Weights of a small contrastive audio-text model.
Model: encoder width 160, text encoder width 128, text encoder norm rmsnorm.
Training: soap at rate 0.0035, 13400 steps, batches of 256.
Data: trained on short read English sentences (LibriTTS-R), 131.7 epochs.
Rows from block 7 of the audio encoder of a small contrastive audio-text model, named by matrix and row number. Rows with one number belong to one neuron. Each number is 500 + 50 x the weight over its row's rms, rounded and kept within 0 to 999. All counts start at 0. Numbers have three digits each. After the name is the row's rms in percent of the matrix's.
After each neuron's rows are labels from the 100 clips, of 14848, where the neuron reaches its highest value: "top examples" is what is common among them; "loudest" is the band of the loudest frequency at the time of the peak. Only what is clearly more common there than usual is listed. The data: short read English sentences (LibriTTS-R). In brackets: how many of the 100.
# fc1: MLP up (encoder.blocks.7.mlp.fc1.weight, 640x160), inputs 80-159
# fc2: MLP down (encoder.blocks.7.mlp.fc2.weight, 160x640, transposed), outputs 80-159

fc1.436 107:500459608378500392351533500443500644595506499531500500500500435500403500525500500477500500550500500409500500526467500605453461456424535500500500500500500500500552500500600438420500548500500404500420517438481576600555451521500432541443500500
fc2.436 106:500528410500450500557454435490494500587500465500500500500440577474500500500500620500532470500509500525447500500500500447500396507563500500500677468421477516415500501500447500500475500547421416500538500411500500500574500500494465430500504600
top examples: the word "said" (45); the word "he" (28)
loudest: 500 to 1000 Hz (38)

fc1.220 120:500413542500500490500437500500539500500500500462541500500477558500563500591476520490500415639500521500455564594443580553500500500470609500500500576474500500483500500524595500500519456606354477500500500400380500544456500500500424614481432500
fc2.220 122:500422444500553581415500575500500500448500500500518500553511589534500500439624500500500616561556500500436605514581659500562436500600500500500500500500500500500500500530500451500522486426458500500615500532500500500448546556500500426479538500
top examples: the word "said" (93)
loudest: 500 to 1000 Hz (34)

fc1.73 095:500500546500500500500444560465573464500500405596440589500500371500511500570500500456489457482500500480500500408500500500500500637560500480403494533474497417500531500500452500500500500519500586583500420500500500500500439445687432500378500427
fc2.73 095:500500500500568457500432500500500581500567500500441464423500639500500596500480521500500579500398530500473500500500500500500500643514500500500494565500540405398577495553500594500552565428628568597500500500523500400500500572515572506500407541
top examples: the word "but" (36)
loudest: 250 to 500 Hz (31)

fc1.77 100:500500441500500500500611500500500559500454500466500535500500488496492500376484500500634546564438473523500500500500366579495512402597500500554500519500500500484500500500412500458511500500524526644481500539500509500500500428406500555595500420
fc2.77 095:542433500620500442538500573543500387594500500500500429500500620500442500512500489500522538500505448500500602500500500462500500500500500500500572444515468529500500500490495500500500500500561612500599500500553500500500592422545500500536500481
top examples: the word "you" (52)
loudest: 250 to 500 Hz (38)

fc1.611 115:554568549479500500562500500576500498500558500595425528632482514500500500450438500642476479500500500500429500588495500500462441500500500502500500500431439500394525422500592585500564500548547425600500500558500460440500367500491500500500500428
fc2.611 115:417564502419558552585500534500500517500442408501500525477418500452500500597563500500500552454538500500590419503544526490500429500410500559446578500500500389500463500520500500500426586473500627536500500500413500500509502538500448468500550411
top examples: the word "yes" (74)
loudest: 4000 to 8000 Hz (78)

fc1.398 112:594533500500500500500500576475500511563500500560540432537433500550568500500435422392500500466381500500500500520335408500500500500500500500426500428541558500460500575520500500533536482491500500500402405469500597447500500451445500580500611500
fc2.398 101:423500573500500581489469604500500467500500500535547521452500450500500500527594582461500500447500500500500500500500500452500500500569500500624500500548500471605371500500500470600317500500470600435500444442409500500505500562500527669442500452
top examples: the word "how" (62)
loudest: 250 to 500 Hz (37); 500 to 1000 Hz (29)

fc1.472 091:500609521421535481548518497440500500500474500500603424500500500576500495500500555500574500500352500500500500500454363500561500492500404500385500400414500500477500653500474412574500500500500500440419493500434467443500551420423361492500384500
fc2.472 099:500500549500547618505471500500531500500478500437500500452579500515500435500500569417401500446458500588453525500500500440500539387438557500601566428500600449513468552500500459500418423566500571500528500500450477500518536510500590618364488564
top examples: the word "how" (43)
loudest: 250 to 500 Hz (45)

fc1.639 107:383473441520559545526550576500415399500513500500455535500458571500566574450500532500497487500488500500510472557504417500420500452546636500500500500519467500500338500500550500536500494455500500500407546500400500500500554459500500500500419417
fc2.639 108:500413516500609444562500542500500460405576500500464473465393500500500421406500501500500583644554500511500568500500500478548500500457467522500500465557500651500635500510500427585420500468621386553412500648500626500500500369500636579599500500
top examples: the word "said" (82)
loudest: 4000 to 8000 Hz (43)

fc1.211 095:500581500500606500473500500500500500537500475582500500453517500500500500597500409435415570417501493551547500580517500511500434500500500500500477370457528500478500578500575500500500536463468449508574500336500500500500431500608488400604560500
fc2.211 091:500500437500587563663431500500500441500500643427516500441500419462500500562500589500500536500500474551500500500531500500500500500587600500494574575500424369437500500584500444508500531500417536500499476500452500462500500522390517500500571500
top examples: the word "no" (29)
loudest: 500 to 1000 Hz (27)

fc1.28 081:500500500535500542500500500470525500575500480500500500500500500500500463500646500517459616417500500500500580440500500500634500500718625500500500500500500500500576500500500500409500331491500500487513500387500500500455567485500413500503500508
fc2.28 080:500500500500500500500500500417587441500500410500433500500500500500500500500514447500500500500506418500576575500401397528500500500500500500544500500500500500500549459500472413500500500500535500500434505500444500500500500500500636756500651480
top examples: the word "it" (38); the word "was" (26)
loudest: 250 to 500 Hz (31); 500 to 1000 Hz (29)

fc1.287 094:500500500500488500440500500454500375500500561500589500508500557500500563500500417500555500563568500448496473542500500500443450500402511500439500500499500473500500529500578500500500500565548566548559500412500612538500406405500451500500500548
fc2.287 093:451500610500500598563552582500500500500500500500443500500500500500500500614628442500539500358500500500521500572575480500500472500438500500408577550408500482500554500500489477404372591459500615565434340401380493500500500500500500611520552427
top examples: the word "i" (62)
loudest: 4000 to 8000 Hz (60)

fc1.225 104:340502500500500507500500500500433500493500500500500500500479576617500500500542500500500500500500500500442517455489371500525500433539426541444500500521501517550488500500570441500504423593415500454531500500450545500500512500500500423571346408
fc2.225 112:500431500596560456500500442500500451419500532467500419500416500500583436336451500500500500620500493554480500500500500559542500547500500473416500482530500500500615500502500432583367533500581500594500583500467679500500500443500500500500500500
top examples: the word "she" (54)
loudest: 2000 to 4000 Hz (44)

fc1.612 082:500500483500500500500500500500477380500500489500500500500474422500500500594568500516500500500500469500589378411577500500500397500450500500474500625500500500415412500500500500540500500500500500500500500565500500570500364500624500459424500500
fc2.612 090:464500519500527500500500500651500500480500565582507427444500617500454500500500583371469624515406500500500388500500500462567500640569410486500500500446453454476541500500500500502509500500500500548500500500500500433500433571549550593500445500
top examples: the word "but" (35)
loudest: 4000 to 8000 Hz (49)

fc1.24 094:549399500492500500500500558500445349500500500500543500587500500391500516500500574500581479500500501352567500514500500500500420582352468500500500500500500383424441500500431500500500500500576474500500502500414500500500421450586500486500484500
fc2.24 101:392500500442446552500500572553560544422476500530475510500423575538500617500500399500500500500500500500500483517500476430500500542582469500546538500429491374500501469552500528500500519500500500604500442500500500444577500500555500583500500431
top examples: the word "yes" (28)
loudest: 4000 to 8000 Hz (63)

fc1.122 101:618451500500476557484479551398500500530500467500539500538562447500552471500500479392500519412500368567500500381402489500500500500500500500500650449500500446437500539561500500483493434500500519444500513451500586500500500500328588500417500500
fc2.122 101:392440500556543500500500638500500451426352380500525500427500387421523500484593511534500435509549500500500470500564500424451500520524500500564518522581522429494430464430551500500500490500455581500500500448500442500500500526583500500433500500
top examples: the word "it" (58); the word "was" (45)
loudest: 250 to 500 Hz (38)

fc1.356 133:450501500606500450500500526536406625621411500376473561501468500500500398529500331416423500500583604547371500500440504500600471500500500457500500500522500495500426500500500595500421500500479500500500606529500500569500500462500481500500557500
fc2.356 116:500454500565500562500500500428500512435483348456500538500466461500460562496629383545500500557500500500500604557526491500566500610438562464500500500465500500500579500609501470500478545500537650500500500361500416538500500548500524500500500350
top examples: the word "i" (66); the word "don't" (40)
loudest: 250 to 500 Hz (31)

fc1.309 098:500500365470500500500411531500500364500500599604500500558500500393542509500449332500502451500516500500443500500464564500500500500500557500500492465633453579500584532500500500477511500500500500500500612500413579500500435500456500500500500564
fc2.309 094:450500507539436500500377526500500500500408500610437403476500414500603559500444500500500540500500500416469500555500456463500602500500500565500444572478500415500447533500455500454490500500450617463500445352500500500500426500448554451500500500
top examples: the word "yes" (69)
loudest: 4000 to 8000 Hz (95)

fc1.205 115:538570500521500500487570384524439500500591439449500543500475637571500446500500594394523469500500410500500500500412372500529500510407500500519498521500505500596500522500532500500438403557500500551539451500466500483391500534500500500500500440
fc2.205 113:468457464500500500500500500500427519402449586500500500521383543560500371500436561500517500500511509534500592500446500521529500500422450450500562500564500599437500500581500500358500440402479500500418500532451546472500578424489538500500500377
top examples: the word "said" (68); the word "she" (54); the word "he" (27)
loudest: 2000 to 4000 Hz (36)

fc1.583 120:559422500588500500400562462500528500500553570451500500471510529500500500482500500400461407500413500588533545500500500554553500403500570588500500585433417474515500393500500500500500500500500548455500426512398609500500500500500500535449500602
fc2.583 101:437444521579628456500500500520449456500500538500500500500376622500500500596616500500500543500590500500446554500500629500620518500500500500500500500535532572457500521500500500531413500500584500539576500500389579440500623500452449500434499500
top examples: the word "said" (98)
loudest: 4000 to 8000 Hz (91)

fc1.63 104:500591505418446456419500589500520374524563500500419500500471569500537500565500500500508500500563500543500500550500423552500500542500500500500500500549485500500500529500449464581500500572500500500602500500498523500500500500587500574676500500
fc2.63 093:531419500522528500700500500500445538519500500500500452500500652584457500513500623500500500500500500500500552500500500500563500419500500500431662500500500598493500573500500500370507500474607500607500500500500549500594434500500500500500500349
top examples: the word "she" (55)
loudest: 250 to 500 Hz (28)

fc1.526 098:500443403514557552500500568410500530508491522587554607600500559584458500500579500498500530500413500500458500500418604500473500574580500500500609423554513500500500500500518552455500500484500572637500500500435500500439520418500500500500451389
fc2.526 094:478535500585500500500500500508500500500500500500436486500500457555500470500545439500500500495582532500500500499500476417500475500427619500527623579500500500500525500547500431500500553569547500647537500432422504405500419430500500567500601500
top examples: the word "no" (38)
loudest: 500 to 1000 Hz (26)

fc1.469 113:500500430500500500567500500484500595597332388561500560500603500500500445448500555591445500500500500500500548483547540500500425500592459517500474461433500486500474516500618500354500393500500541500500394500457531629500500500467497588500465325
fc2.469 117:500567500500515500471500457547500540584500449490500456538545500458500500600627541490573557465547420488437592500539527360528512500461500536500568500536561500465489525450500444494500500500500562584498500500500458424390441500588500500620587500
top examples: the word "yes" (81)
loudest: 500 to 1000 Hz (57)

fc1.180 125:419500556408500500430500510457462500500500532549500492426500506384500525500522500533290557605500580500500591452500551500500500641500500580500500500500500500500591500465416451500500500500606500556531500451447537500578414500500376571496473500
fc2.180 106:500438600500500500568500444500500500634500500500455500500550667579500500500500500500500531500581500500414500500500500450467441646500500593446653613500500488430500500500500530500620500500500541500490385569500500501500367500500500533500549595
top examples: the word "she" (37)
loudest: 250 to 500 Hz (60)

fc1.69 111:500500601500526500553433581487438500558500604424417500609526401500500500500577500500507537500515500500535500473374497500465500564557551500610500500500500415500500581500518570500425500587615555500500500500457500500572429398500433500390445500
fc2.69 098:363584580522558531500500521500500500430550500500500462500468602500455440500500500500588566500525500500457500500500465512500500500354500500500550562500500278500446432500500500500509531441546580500515516471500500500576500436500409581500500500
top examples: the word "yes" (55)
loudest: 4000 to 8000 Hz (59)

fc1.4 097:532472408540510500500475500500535492542482500452327471500549406416485500622500442500500500500466430496535568500503500626463500500481503535499501500500403445514500500546489378490500439466500451500500500500500500500509500500500452521500500500
fc2.4 098:500462500519500500549500519453500537500360513500500482500524500500456442558500414500567500500462567469500443500500478429500500626474500627500500562500516635484538500500568500578500447500621620565500500500435500557500515640500625500612500500
top examples: the word "you" (35)
loudest: 250 to 500 Hz (51)

fc1.591 084:500390500482550628500500500494502500651500500512587500538500500500500500435544500500500500407500500500476500500500553500499408501500500500527500500500500500460500536500500568460596500567595621555500500500500571500500374500500500500500433513
fc2.591 090:490547500500500543445500500581500524500500500500379500442467467563493500521580444500500537500500500500444456500594548429500500529500442500556582577462500387493521500500500500410446598445500617512449500396500410385500454549500500610536596439
top examples: the word "yes" (28)
loudest: 4000 to 8000 Hz (34)