A small contrastive audio-text model, trained from scratch.
Model: 4.63M parameters, encoder arch convnext, encoder norm layernorm, text encoder activation swiglu.
Training: soap at rate 0.0035, 13400 steps, batches of 256.
Rows from block 11 of the audio encoder of a small contrastive audio-text model, named by matrix and row number. Rows with one number belong to one neuron. Each number is 50 + 12 x the weight over its row's rms, rounded and kept within 0 to 99. All counts start at 0. After the name is the row's rms in percent of the matrix's.
After each neuron's rows are labels from the 100 clips, of 14848, where the neuron reaches its highest value: "responds to" is what is common among them; "loudest" is the band of the loudest frequency at the time of the peak. Only what is clearly more common there than usual is listed. The data: short read English sentences (LibriTTS-R). In brackets: how many of the 100.
# fc1: MLP up (encoder.blocks.11.mlp.fc1.weight, 640x160), inputs 80-159
# fc2: MLP down (encoder.blocks.11.mlp.fc2.weight, 160x640, transposed), outputs 80-159

fc1.80 096:50 53 55 53 64 54 50 27 50 50 50 78 50 45 50 50 50 41 50 63 50 33 36 43 50 44 49 50 28 50 50 50 31 50 50 50 83 44 26 65 50 50 28 50 76 31 61 74 50 50 50 52 54 50 67 50 48 65 29 39 50 58 50 50 50 38 34 74 55 50 50 64 34 50 13 67 50 50 50 46
fc2.80 102:50 35 37 46 50 77 62 50 50 27 50 66 50 50 62 50 50 77 50 66 50 59 41 46 68 38 50 50 50 50 50 50 39 40 50 50 36 50 29 42 63 50 29 50 30 50 50 52 40 53 50 50 50 50 65 50 32 50 35 52 60 61 78 63 72 37 45 50 48 34 50 50 50 53 09 50 23 46 75 30
responds to: the word "you" (38)
loudest: 250 to 500 Hz (32)

fc1.307 099:50 69 50 18 50 34 62 36 50 50 45 37 50 50 25 50 77 45 56 50 41 25 76 50 72 50 50 50 30 50 23 50 63 50 51 37 50 50 50 67 50 50 74 50 50 34 50 34 35 50 50 50 48 69 75 50 50 50 50 50 64 50 50 50 34 50 50 33 50 50 26 50 29 59 50 40 50 50 32 57
fc2.307 099:50 33 42 22 55 50 83 32 59 60 50 63 50 69 50 50 50 50 50 68 50 50 64 50 33 36 51 50 13 50 50 50 52 50 63 57 50 57 33 50 50 50 50 50 50 50 50 50 50 77 31 30 15 71 67 34 47 39 50 28 50 64 59 50 50 63 48 50 50 50 57 62 34 60 27 50 53 50 50 50
responds to: the word "you" (45)
loudest: 250 to 500 Hz (48)

fc1.204 109:50 39 50 16 50 50 81 65 50 77 50 43 50 62 73 59 50 50 50 50 74 50 22 58 50 50 50 50 50 50 40 46 47 50 50 50 50 49 54 50 50 19 86 50 50 57 30 21 50 29 50 50 50 50 50 50 68 41 31 50 47 50 50 50 38 31 50 50 20 50 50 50 65 50 63 50 33 50 28 50
fc2.204 101:50 50 50 50 22 43 41 11 51 59 50 92 70 50 16 50 62 50 50 53 50 50 33 50 50 50 50 50 50 79 50 34 64 50 50 50 50 50 50 50 50 36 43 50 50 63 50 50 50 33 50 50 50 50 50 50 50 29 63 50 50 51 50 50 50 50 50 40 47 46 50 50 50 74 28 50 47 50 50 37
responds to: the word "to" (33); the word "was" (25)
loudest: 250 to 500 Hz (44)

fc1.160 093:47 21 60 28 50 52 50 50 50 61 64 50 41 50 50 49 73 34 29 77 30 50 50 61 65 31 75 59 50 50 60 50 50 52 50 46 49 15 50 62 50 61 68 50 86 50 51 46 35 50 39 54 67 66 63 50 50 50 50 37 62 50 49 48 31 50 50 61 50 50 50 50 38 48 48 46 50 61 69 50
fc2.160 095:50 35 50 50 50 59 56 34 62 73 50 73 34 50 62 50 15 32 50 50 50 60 43 21 50 43 50 50 50 68 50 66 50 50 71 50 50 54 50 40 50 50 45 49 37 50 50 88 50 52 50 39 50 66 50 37 20 50 50 50 63 51 43 50 50 50 50 45 50 26 74 59 50 43 29 50 50 44 40 54
responds to: the word "you" (42)
loudest: 250 to 500 Hz (34)

fc1.190 111:51 65 50 24 50 70 56 50 72 50 50 61 67 50 46 69 50 50 50 74 50 50 50 50 68 50 50 65 44 37 18 50 33 50 50 39 62 50 69 50 50 50 34 23 50 50 50 47 37 50 50 57 50 50 50 81 60 48 50 44 17 50 96 50 50 50 50 50 32 62 40 50 50 50 50 07 50 26 70 67
fc2.190 095:50 50 77 63 50 61 50 81 50 50 50 50 50 50 53 36 50 54 50 50 50 50 50 50 50 50 45 61 50 50 46 03 34 50 50 50 68 50 76 50 50 50 50 63 50 50 98 50 50 50 51 67 50 50 50 67 39 52 26 50 81 77 50 50 50 50 50 50 50 56 50 29 50 50 64 50 36 28 50 52
responds to: the word "to" (34); the word "do" (29)
loudest: 250 to 500 Hz (48)

fc1.317 102:50 50 50 50 50 50 58 50 71 50 50 50 50 50 50 22 63 53 48 35 33 26 50 50 70 50 68 62 31 50 50 38 55 50 39 50 75 50 50 74 75 54 50 50 59 71 68 50 41 65 50 44 64 50 62 50 50 50 50 50 50 50 64 41 39 50 74 50 50 55 43 50 34 50 50 71 61 55 74 17
fc2.317 105:59 37 50 50 50 50 67 50 50 50 39 53 55 50 68 50 50 50 50 75 55 50 50 50 50 50 31 67 29 61 50 50 62 50 28 51 36 47 44 50 50 50 50 32 50 35 19 50 25 60 50 71 39 50 31 55 34 50 35 50 57 50 71 60 31 50 50 56 50 29 33 61 50 50 50 72 19 50 50 41
responds to: the word "you" (45)
loudest: 250 to 500 Hz (41)

fc1.69 111:28 50 66 30 44 38 57 65 36 50 49 50 39 50 24 32 52 50 43 71 57 50 57 31 50 81 26 40 50 50 50 49 50 50 27 50 65 50 44 45 56 42 50 50 50 48 75 50 52 50 29 50 68 78 50 47 50 41 34 43 50 48 50 50 39 50 48 50 48 52 19 50 50 77 50 50 50 30 59 50
fc2.69 106:67 71 50 50 42 50 58 54 31 38 50 68 66 50 87 50 37 41 64 28 63 50 67 50 50 66 50 50 63 50 73 65 51 50 47 50 50 69 48 50 50 48 13 50 50 60 50 22 50 27 50 49 50 52 63 50 68 50 50 50 21 51 50 50 70 40 29 36 69 50 36 33 64 50 50 55 50 71 73 50
responds to: the word "well" (45)
loudest: 500 to 1000 Hz (41)