python train.py --encoder_arch="convnext" --model="contrastive audio-text model" --dataset="short read English sentences (LibriTTS-R)" --train_examples=26041 --time_shift_ms=100 --n_mels=64 --hop_length=160 --input="log_mel" --spec_augment=true --win_length=512 --tokenizer="char" --vocab_size=32 --loss="softmax" --embed_dim=128 --encoder_norm="layernorm" --encoder_activation="relu" --encoder_mlp_ratio=4 --encoder_layer_scale_init=1.0 --encoder_inner_norm=false --encoder_subsampling=4 --encoder_layers=14 --encoder_width=160 --encoder_kernel_size=7 --text_encoder_causal=true --text_encoder_width=128 --text_encoder_layers=8 --text_encoder_norm="rmsnorm" --text_encoder_norm_position="pre" --text_encoder_activation="swiglu" --text_encoder_mlp_ratio=3 --text_encoder_head_dim=64 --text_encoder_fused_qkv=false --text_encoder_bias="all" --text_encoder_qk_norm=false --text_encoder_parallel_block=false --text_encoder_dropout=0.1 --text_encoder_inner_norm=false --text_encoder_kv_group_size=2 --text_encoder_positions="rope" --init="orthogonal" --residual_init="none" --optimizer="soap" --beta2=0.99 --lr=0.0035 --beta1=0.95 --shampoo_beta=0.99 --eps=1e-08 --precondition_frequency=32 --max_precond_dim=1536 --one_sided=true --adamw_lr_other_params=0.002 --grad_clip=0.5 --magnitude_pruning=0.5 --steps=13400 --batch_size=256 --epochs=131.7 --lr_schedule="linear" --final_lr_fraction=0 --warmup_steps=1340 --weight_decay=0.05 --adamw_weight_decay_other_params=0
Rows from block 11 of the audio encoder of a small contrastive audio-text model, named by matrix and row number. Rows with one number belong to one neuron. Each number is 128 + 32 x the weight over its row's rms, rounded and kept within 0 to 255. All counts start at 0. Numbers have three digits each. After the name is the row's rms in percent of the matrix's.
After each neuron's rows are labels from the 100 clips, of 14848, where the neuron reaches its highest value: "responds to" is what is common among them; "loudest band" is the band of the loudest frequency at the time of the peak. Only what is clearly more common there than usual is listed. The data: short read English sentences (LibriTTS-R).
# fc1: MLP up (encoder.blocks.11.mlp.fc1.weight, 640x160), inputs 0-79
# fc2: MLP down (encoder.blocks.11.mlp.fc2.weight, 160x640, transposed), outputs 0-79

fc1.101 131:128128144217176128128160128128128128104086149146113128093128128124072128128127128128079110129128128136128128128128128177128153103139153128128030128076128128128128151128128184069100141128169128128127103128097128051128128128128151128196112108
fc2.101 119:047128128047128183128159082112117128128095157107149128182173128128128201179155082088158146193111147128155128128093128163163128108122128128128128128128156192128173128159128089080162098128111182110101141125212128131128187160090128042182128055
responds to: the word "i"; the word "do"
loudest band: 250 to 500 Hz

fc1.557 104:128173128128152128136120128116128128140128128168128128128128154082089198128089128128105122111128104128128128128167128106138191128084128128203141128128128128036128128213145123128128128156103128076128115134128153128119155128212128128128128128
fc2.557 097:168146172128149117006060061188128087128128128128128176128128153091074105128177128128128165100180083128078109128112106090164128128128128103161150128078128128178108170088128108128165166128128128193125059180149068142186186134128128094157108177
responds to: the word "this"; the word "they"
loudest band: 4000 to 8000 Hz

fc1.62 110:128128189128217128128176128128128080128130209128148128128128133087128172128128128128128144188128251128128128128104125135153128073153128190128128128058128128128102128128097107128110128128128132063209128128128128096149162117077132100172166084
fc2.62 103:128128165059049121128128128128074186128128091135091109128191113128187173128159128026143077128128140098128092128128128179128137099128158128112128173128083128128128167186128128110089128128165149128128188179112181087128128180085128128128155098
responds to: the word "i"; the word "was"
loudest band: 250 to 500 Hz

fc1.558 090:154128158128128128190029200128128128128099182128128128093128154128128078128128128128166128128156128128128128142128128128128128128128128163128128020132128128122167128128108071237128128187128128128211106134128069171055151173128087128128159140
fc2.558 091:128140128180090087046120049084128162144181128128128144128141128128128128128128128128196128113131166140128162128047128128128125110128128128067128128128128177112200205128128128128114128182151128128107128181181128128104128165128128087209128114
responds to: the word "was"; the word "it"
loudest band: 250 to 500 Hz

fc1.336 093:115180128165093128172128128139146090128094128089190128128128183158164088128147070128128128128128128128128212114128129128117158166128128112128128128069064128128128154052143109124061116128128089128128076128128114139078128128128067151219128128
fc2.336 103:134161128128128128176219088128089149194099128128054147128153128128128187128149128077136135128146184151139128128070092179128201093203128149151124128128128128098128128128128128128160151128130191128145128128128128151128128128066147050128124128
responds to: the word "i"
loudest band: 1000 to 2000 Hz

fc1.8 083:066128128150128208128128167074081180128141102152175128128128128146128128079128128128128128105128128128128128091111128128128174094078110128128128134128128117128086062217162128128128222117128128157128097121130116128130128134128128128046128128
fc2.8 089:128183163128104128069128084071094128168128128128133159128092120128162150247195048117128128070177128079128128058145146075128128128065128115128128128185128128182173128063169146128128128187128072099147196093124128128128128098128128055153128128
responds to: the word "is"
loudest band: 250 to 500 Hz

fc1.232 094:128148128128116128128085128142151168131109160128145133117126128128136128104050128188128128128128073076128123128128128128167152051142119128101065128145158117128079128128174166125128128161082176128145128128128128128068186138056092200104128128
fc2.232 102:128128149128128079128208158164128128128128153128106128128128182128128128128128128128202128128128173128128128128128128177128177063128122128122106107128091201128141128232175128081128116128128128128186070128142128128128128185128178128128052161
responds to: the word "was"; the word "it"
loudest band: 250 to 500 Hz

fc1.175 104:128128128128128134111103183129113072128128128096128128128198053055128185113128128092128059087128128159128139104186128159128128128112091179128128128128128128067103171128112186085083083128154128128164128128128128128200128123128128128128128128
fc2.175 092:128175128181095173091083066139128128128147128088128137128128105068096148170128128128197179128096128128128128128128077202128101128148130128128068128128166217128126159128138088083128128145128157157128128171214128128098128128101128097172128069
responds to: the word "chapter"
loudest band: 250 to 500 Hz

fc1.541 111:128171189205158179128128128128128067111128128128072094105128128128128128163128091128128143128128102196106118098128090128103128107128128128086128057197128084083181128168133128145091176209128124128128128128123128128128128128128106147128128139
fc2.541 100:128152128100128128128202128128128072128187086080141128128164155227123128128128179128082173128113128068069128128144155128128128123182128198198128128128128128128139161180128145162128168078139118128128201085203158128128092128128128128128128128
responds to: the word "is"; the word "it"
loudest band: 250 to 500 Hz

fc1.49 091:128078128128115224128182128128080073128128187128128128128190113079128128128128143128128128208128128128128137128128174128128155081128176084093174028128128236128128128112128128135132148205152155134198128128128084128114188128128128094128161165
fc2.49 091:128128128187081128128128128128080151128128128078049081128128128128127098128200128128128128160093080135163150115176084128167128149119128159128128176128098128128128128128128208100128128128068177149082164085161113188128128164115079101128096099
responds to: the word "was"; the word "i"
loudest band: 250 to 500 Hz

fc1.19 095:074154128128128144163128170194128128128050128101128149128110128155188120079128128128128128167128102128169128095128128208128128128128200102099128025123128128088128092116128098128128085128084158128128068184078204142220197113128128128148152186
fc2.19 091:128112108171110128128040070116156128128128128122200128128150128172128113128128128068074128186128162128147100128212072128128201195128090128162128165128186164128128182128155161160098128128128198089128128128128151156086179128128128128180128128
responds to: the word "was"
loudest band: 250 to 500 Hz

fc1.149 083:128128128157128088204183128128151128128128116128069232128042168101142161128066164128128098128128128128133128135011161157128089128128128061128128088162090105128147097129128128128128128128135041128128149128128128128128195191128128183128128128
fc2.149 090:125085128073133128093122098128128146128075128128077166128216089151134128161147156128124171128175128093128104128128128088191194114128151115150090114128128108128140128128128128148128094163127128128128140128128088061128087128107128128060128092
responds to: the word "was"
loudest band: 250 to 500 Hz

fc1.422 107:067065128128128129128066043128110161128101101125128128128142128128227097128151128128128128123128128165128128207128142202183100098128128128128150100201173128078110126128128128128128128128077128128128101157083128128128198073128103128128147116
fc2.422 103:128081090082159169128078128128209128128128128128128128128128214128128078128128196128128161128128128128077047064162128128128180128121128128232120169128111175137074128106128172154128088107128201128128128123128057177128157135059128099128083038
responds to: the word "is"
loudest band: 250 to 500 Hz

fc1.584 086:154128128128128128128131128128128128199128152102232128128128128092128093128145128099128128128128087107128128189128128128145128128128096054128128163128128171164103128128128128229172128128097207137195129166066128128128128161128128097128128128
fc2.584 090:128128167128128109128128089128128128062184137162085128128170155128200128128128128099198128128141150179128128074115128188093128117128173188128128188128130180168097128140097128076169068128156128071128128128046128128095128128054128088174128128
responds to: the word "was"
loudest band: 4000 to 8000 Hz

fc1.306 091:148089155128105170128120128128083113128084128128081155073128128104133077128128128083128196128074141180091128128164128181181128088128128165100128034160180128128130056105137128128128128206128120123128128128128072092148165116154128061128082128
fc2.306 089:072128128128085128149128084113150158099128128087128128128128170128128076184088166128134176128100128040128045056128109191152128128128128128142128153098128161128128112128196142128128128113128196020128128149201128168089128151103083072182088020
responds to: the word "is"; text has "what"
loudest band: 250 to 500 Hz

fc1.165 111:066148154101128128128187128128057128116089128076128128128135128128128128074168128128081128165160128138128136128128088128200173128128128083128157128128144117070101148128128148072128128184128128115128097078148191128128167120037128128170128152
fc2.165 105:128128128203128128198169079128198128081128128050207131128108146162058128128149176076128169168128128109149128123166128152143189153120031174171128128128128128120128128152128128128068159128119181128053128128128165128145128128128128128128107198
responds to: the word "i"; the word "don't"
loudest band: 250 to 500 Hz; 500 to 1000 Hz

fc1.80 096:128128180091081094142128109155128208111128128062143164128041128058128087128111217128138128128128106119128128155184120132128128223128128064128133079128128128128114116128097128128128187170096128128128128094057117083128128099128128109128128128
fc2.80 102:128177128128128064128089128128128176101101128179110128128154117128141128128128104088128116128170164198118128115090128079159191128144128128140128128154128117150128221128105128188173124123128174095128128103077088135036128128056089109157128128
responds to: the word "you"
loudest band: 250 to 500 Hz

fc1.188 107:126158181128128121153185130110195193099128128128144128128148128140128045128128122128128128128102158128139169128110066171128128067128128128128092069145128128177128098166128128127109063128128128128127093128042128128128196129124084186128128166
fc2.188 094:128128198128093128112128128178128041182193128128087191087196128196128128128128148053128128128128156128128128128193128128145207065142113128130107128122128128086128210174128128128128128128128128081162128112128128128128102148190128128128121128
responds to: the word "was"
loudest band: 250 to 500 Hz

fc1.48 095:180128095128128128128200128186170128166128128055128128128128128128185186128152128128102128174128107106178075124146128175128128076128128128093092086080100172128128226154137076187128138128157180142172103074112128128128167075065128101065128128
fc2.48 090:128064169128128170128050111128128157128103113128128128128128128138142128111128065044128128128128109199067135096128104128128128128120155184078128194137071128176121208085128155118128098097128142184098128123149144172129128128073180128174155128
responds to: the word "i"
loudest band: 250 to 500 Hz

fc1.317 102:024128128128146109128145128128135128128128094082161128052106128089128128120110128072128128152128128128119114086173128185128128128123145128128189086128056128115128128110157128128115125000127128128128120187053071128132149128128124128128215128
fc2.317 105:128128128118153136128089145084110144083178158162159092128170162232128128128201128089145128173128175128128128076163096163128176128128128162171126172155154159128054120144128165198199128128128201094128142121128128128128085128128128124128201128
responds to: the word "you"
loudest band: 250 to 500 Hz

fc1.287 095:128128158128128091132128077121214128145128029175128128170071128128128199128133128128128093128104128128174128128131128128081128128066128185112128128128128176128153128195187149128096078128128188128128084142128128114123157128128128128178102080
fc2.287 079:097078205128128128128128142128101124128128095152154128128128128226178110128092128128068074223135128128104101128095128128128122082140128128119103142128128192178128211080176128128128128160128166128103128128128128140128153128110126093128095128
responds to: the word "said"
loudest band: 250 to 500 Hz

fc1.435 118:145116128135047149128128128090128128113075155236096169128128128105128128134178128128128160128149058128151128128077119165128128128152128159128184043144198183128106128137123128171070172207128115055175128128128074128066147128128128135100128119
fc2.435 103:128076128128158128128142104128128099142095128103095128099128128162128100084128128128128206100128096128118126084136128090128173201206148205148128162128097119128128176128123173141128091128128149053095236128128128128128128177128078128128093042
responds to: the word "is"
loudest band: 250 to 500 Hz

fc1.160 093:064128151128079092133072062140128099128158137115147205128152128128122072128128128111128128076128128128128070128187086188128128128128128083128128184128128204206128128124128128075128184128128172128128128114103128085128157056128168090082113128
fc2.160 095:128128128128196128151166142128188128128155200186087128097128166128156088128160091128178062098128128183128121093128149185128108128148128143170177206128164149175128143128128071128202082104128128128128128124078128188155076128087128128128106081
responds to: the word "you"
loudest band: 250 to 500 Hz

fc1.15 103:128069146137128128113128200128128128128086128128128128102128128080110158170100093128108128138167143128128115128082128113099128206128128128146128089139128154103118128128124128128128172162180128128168059128159128180061129128025128062183096073
fc2.15 104:128175128128128128055179029073071128140144152128091143128128128128128147154128158128180145161128128086128162119058083124128080128176128144086132089128128176156128217128128128123128163144128128099158128188183110103128128172128128054198128131
responds to: the word "i"
loudest band: 250 to 500 Hz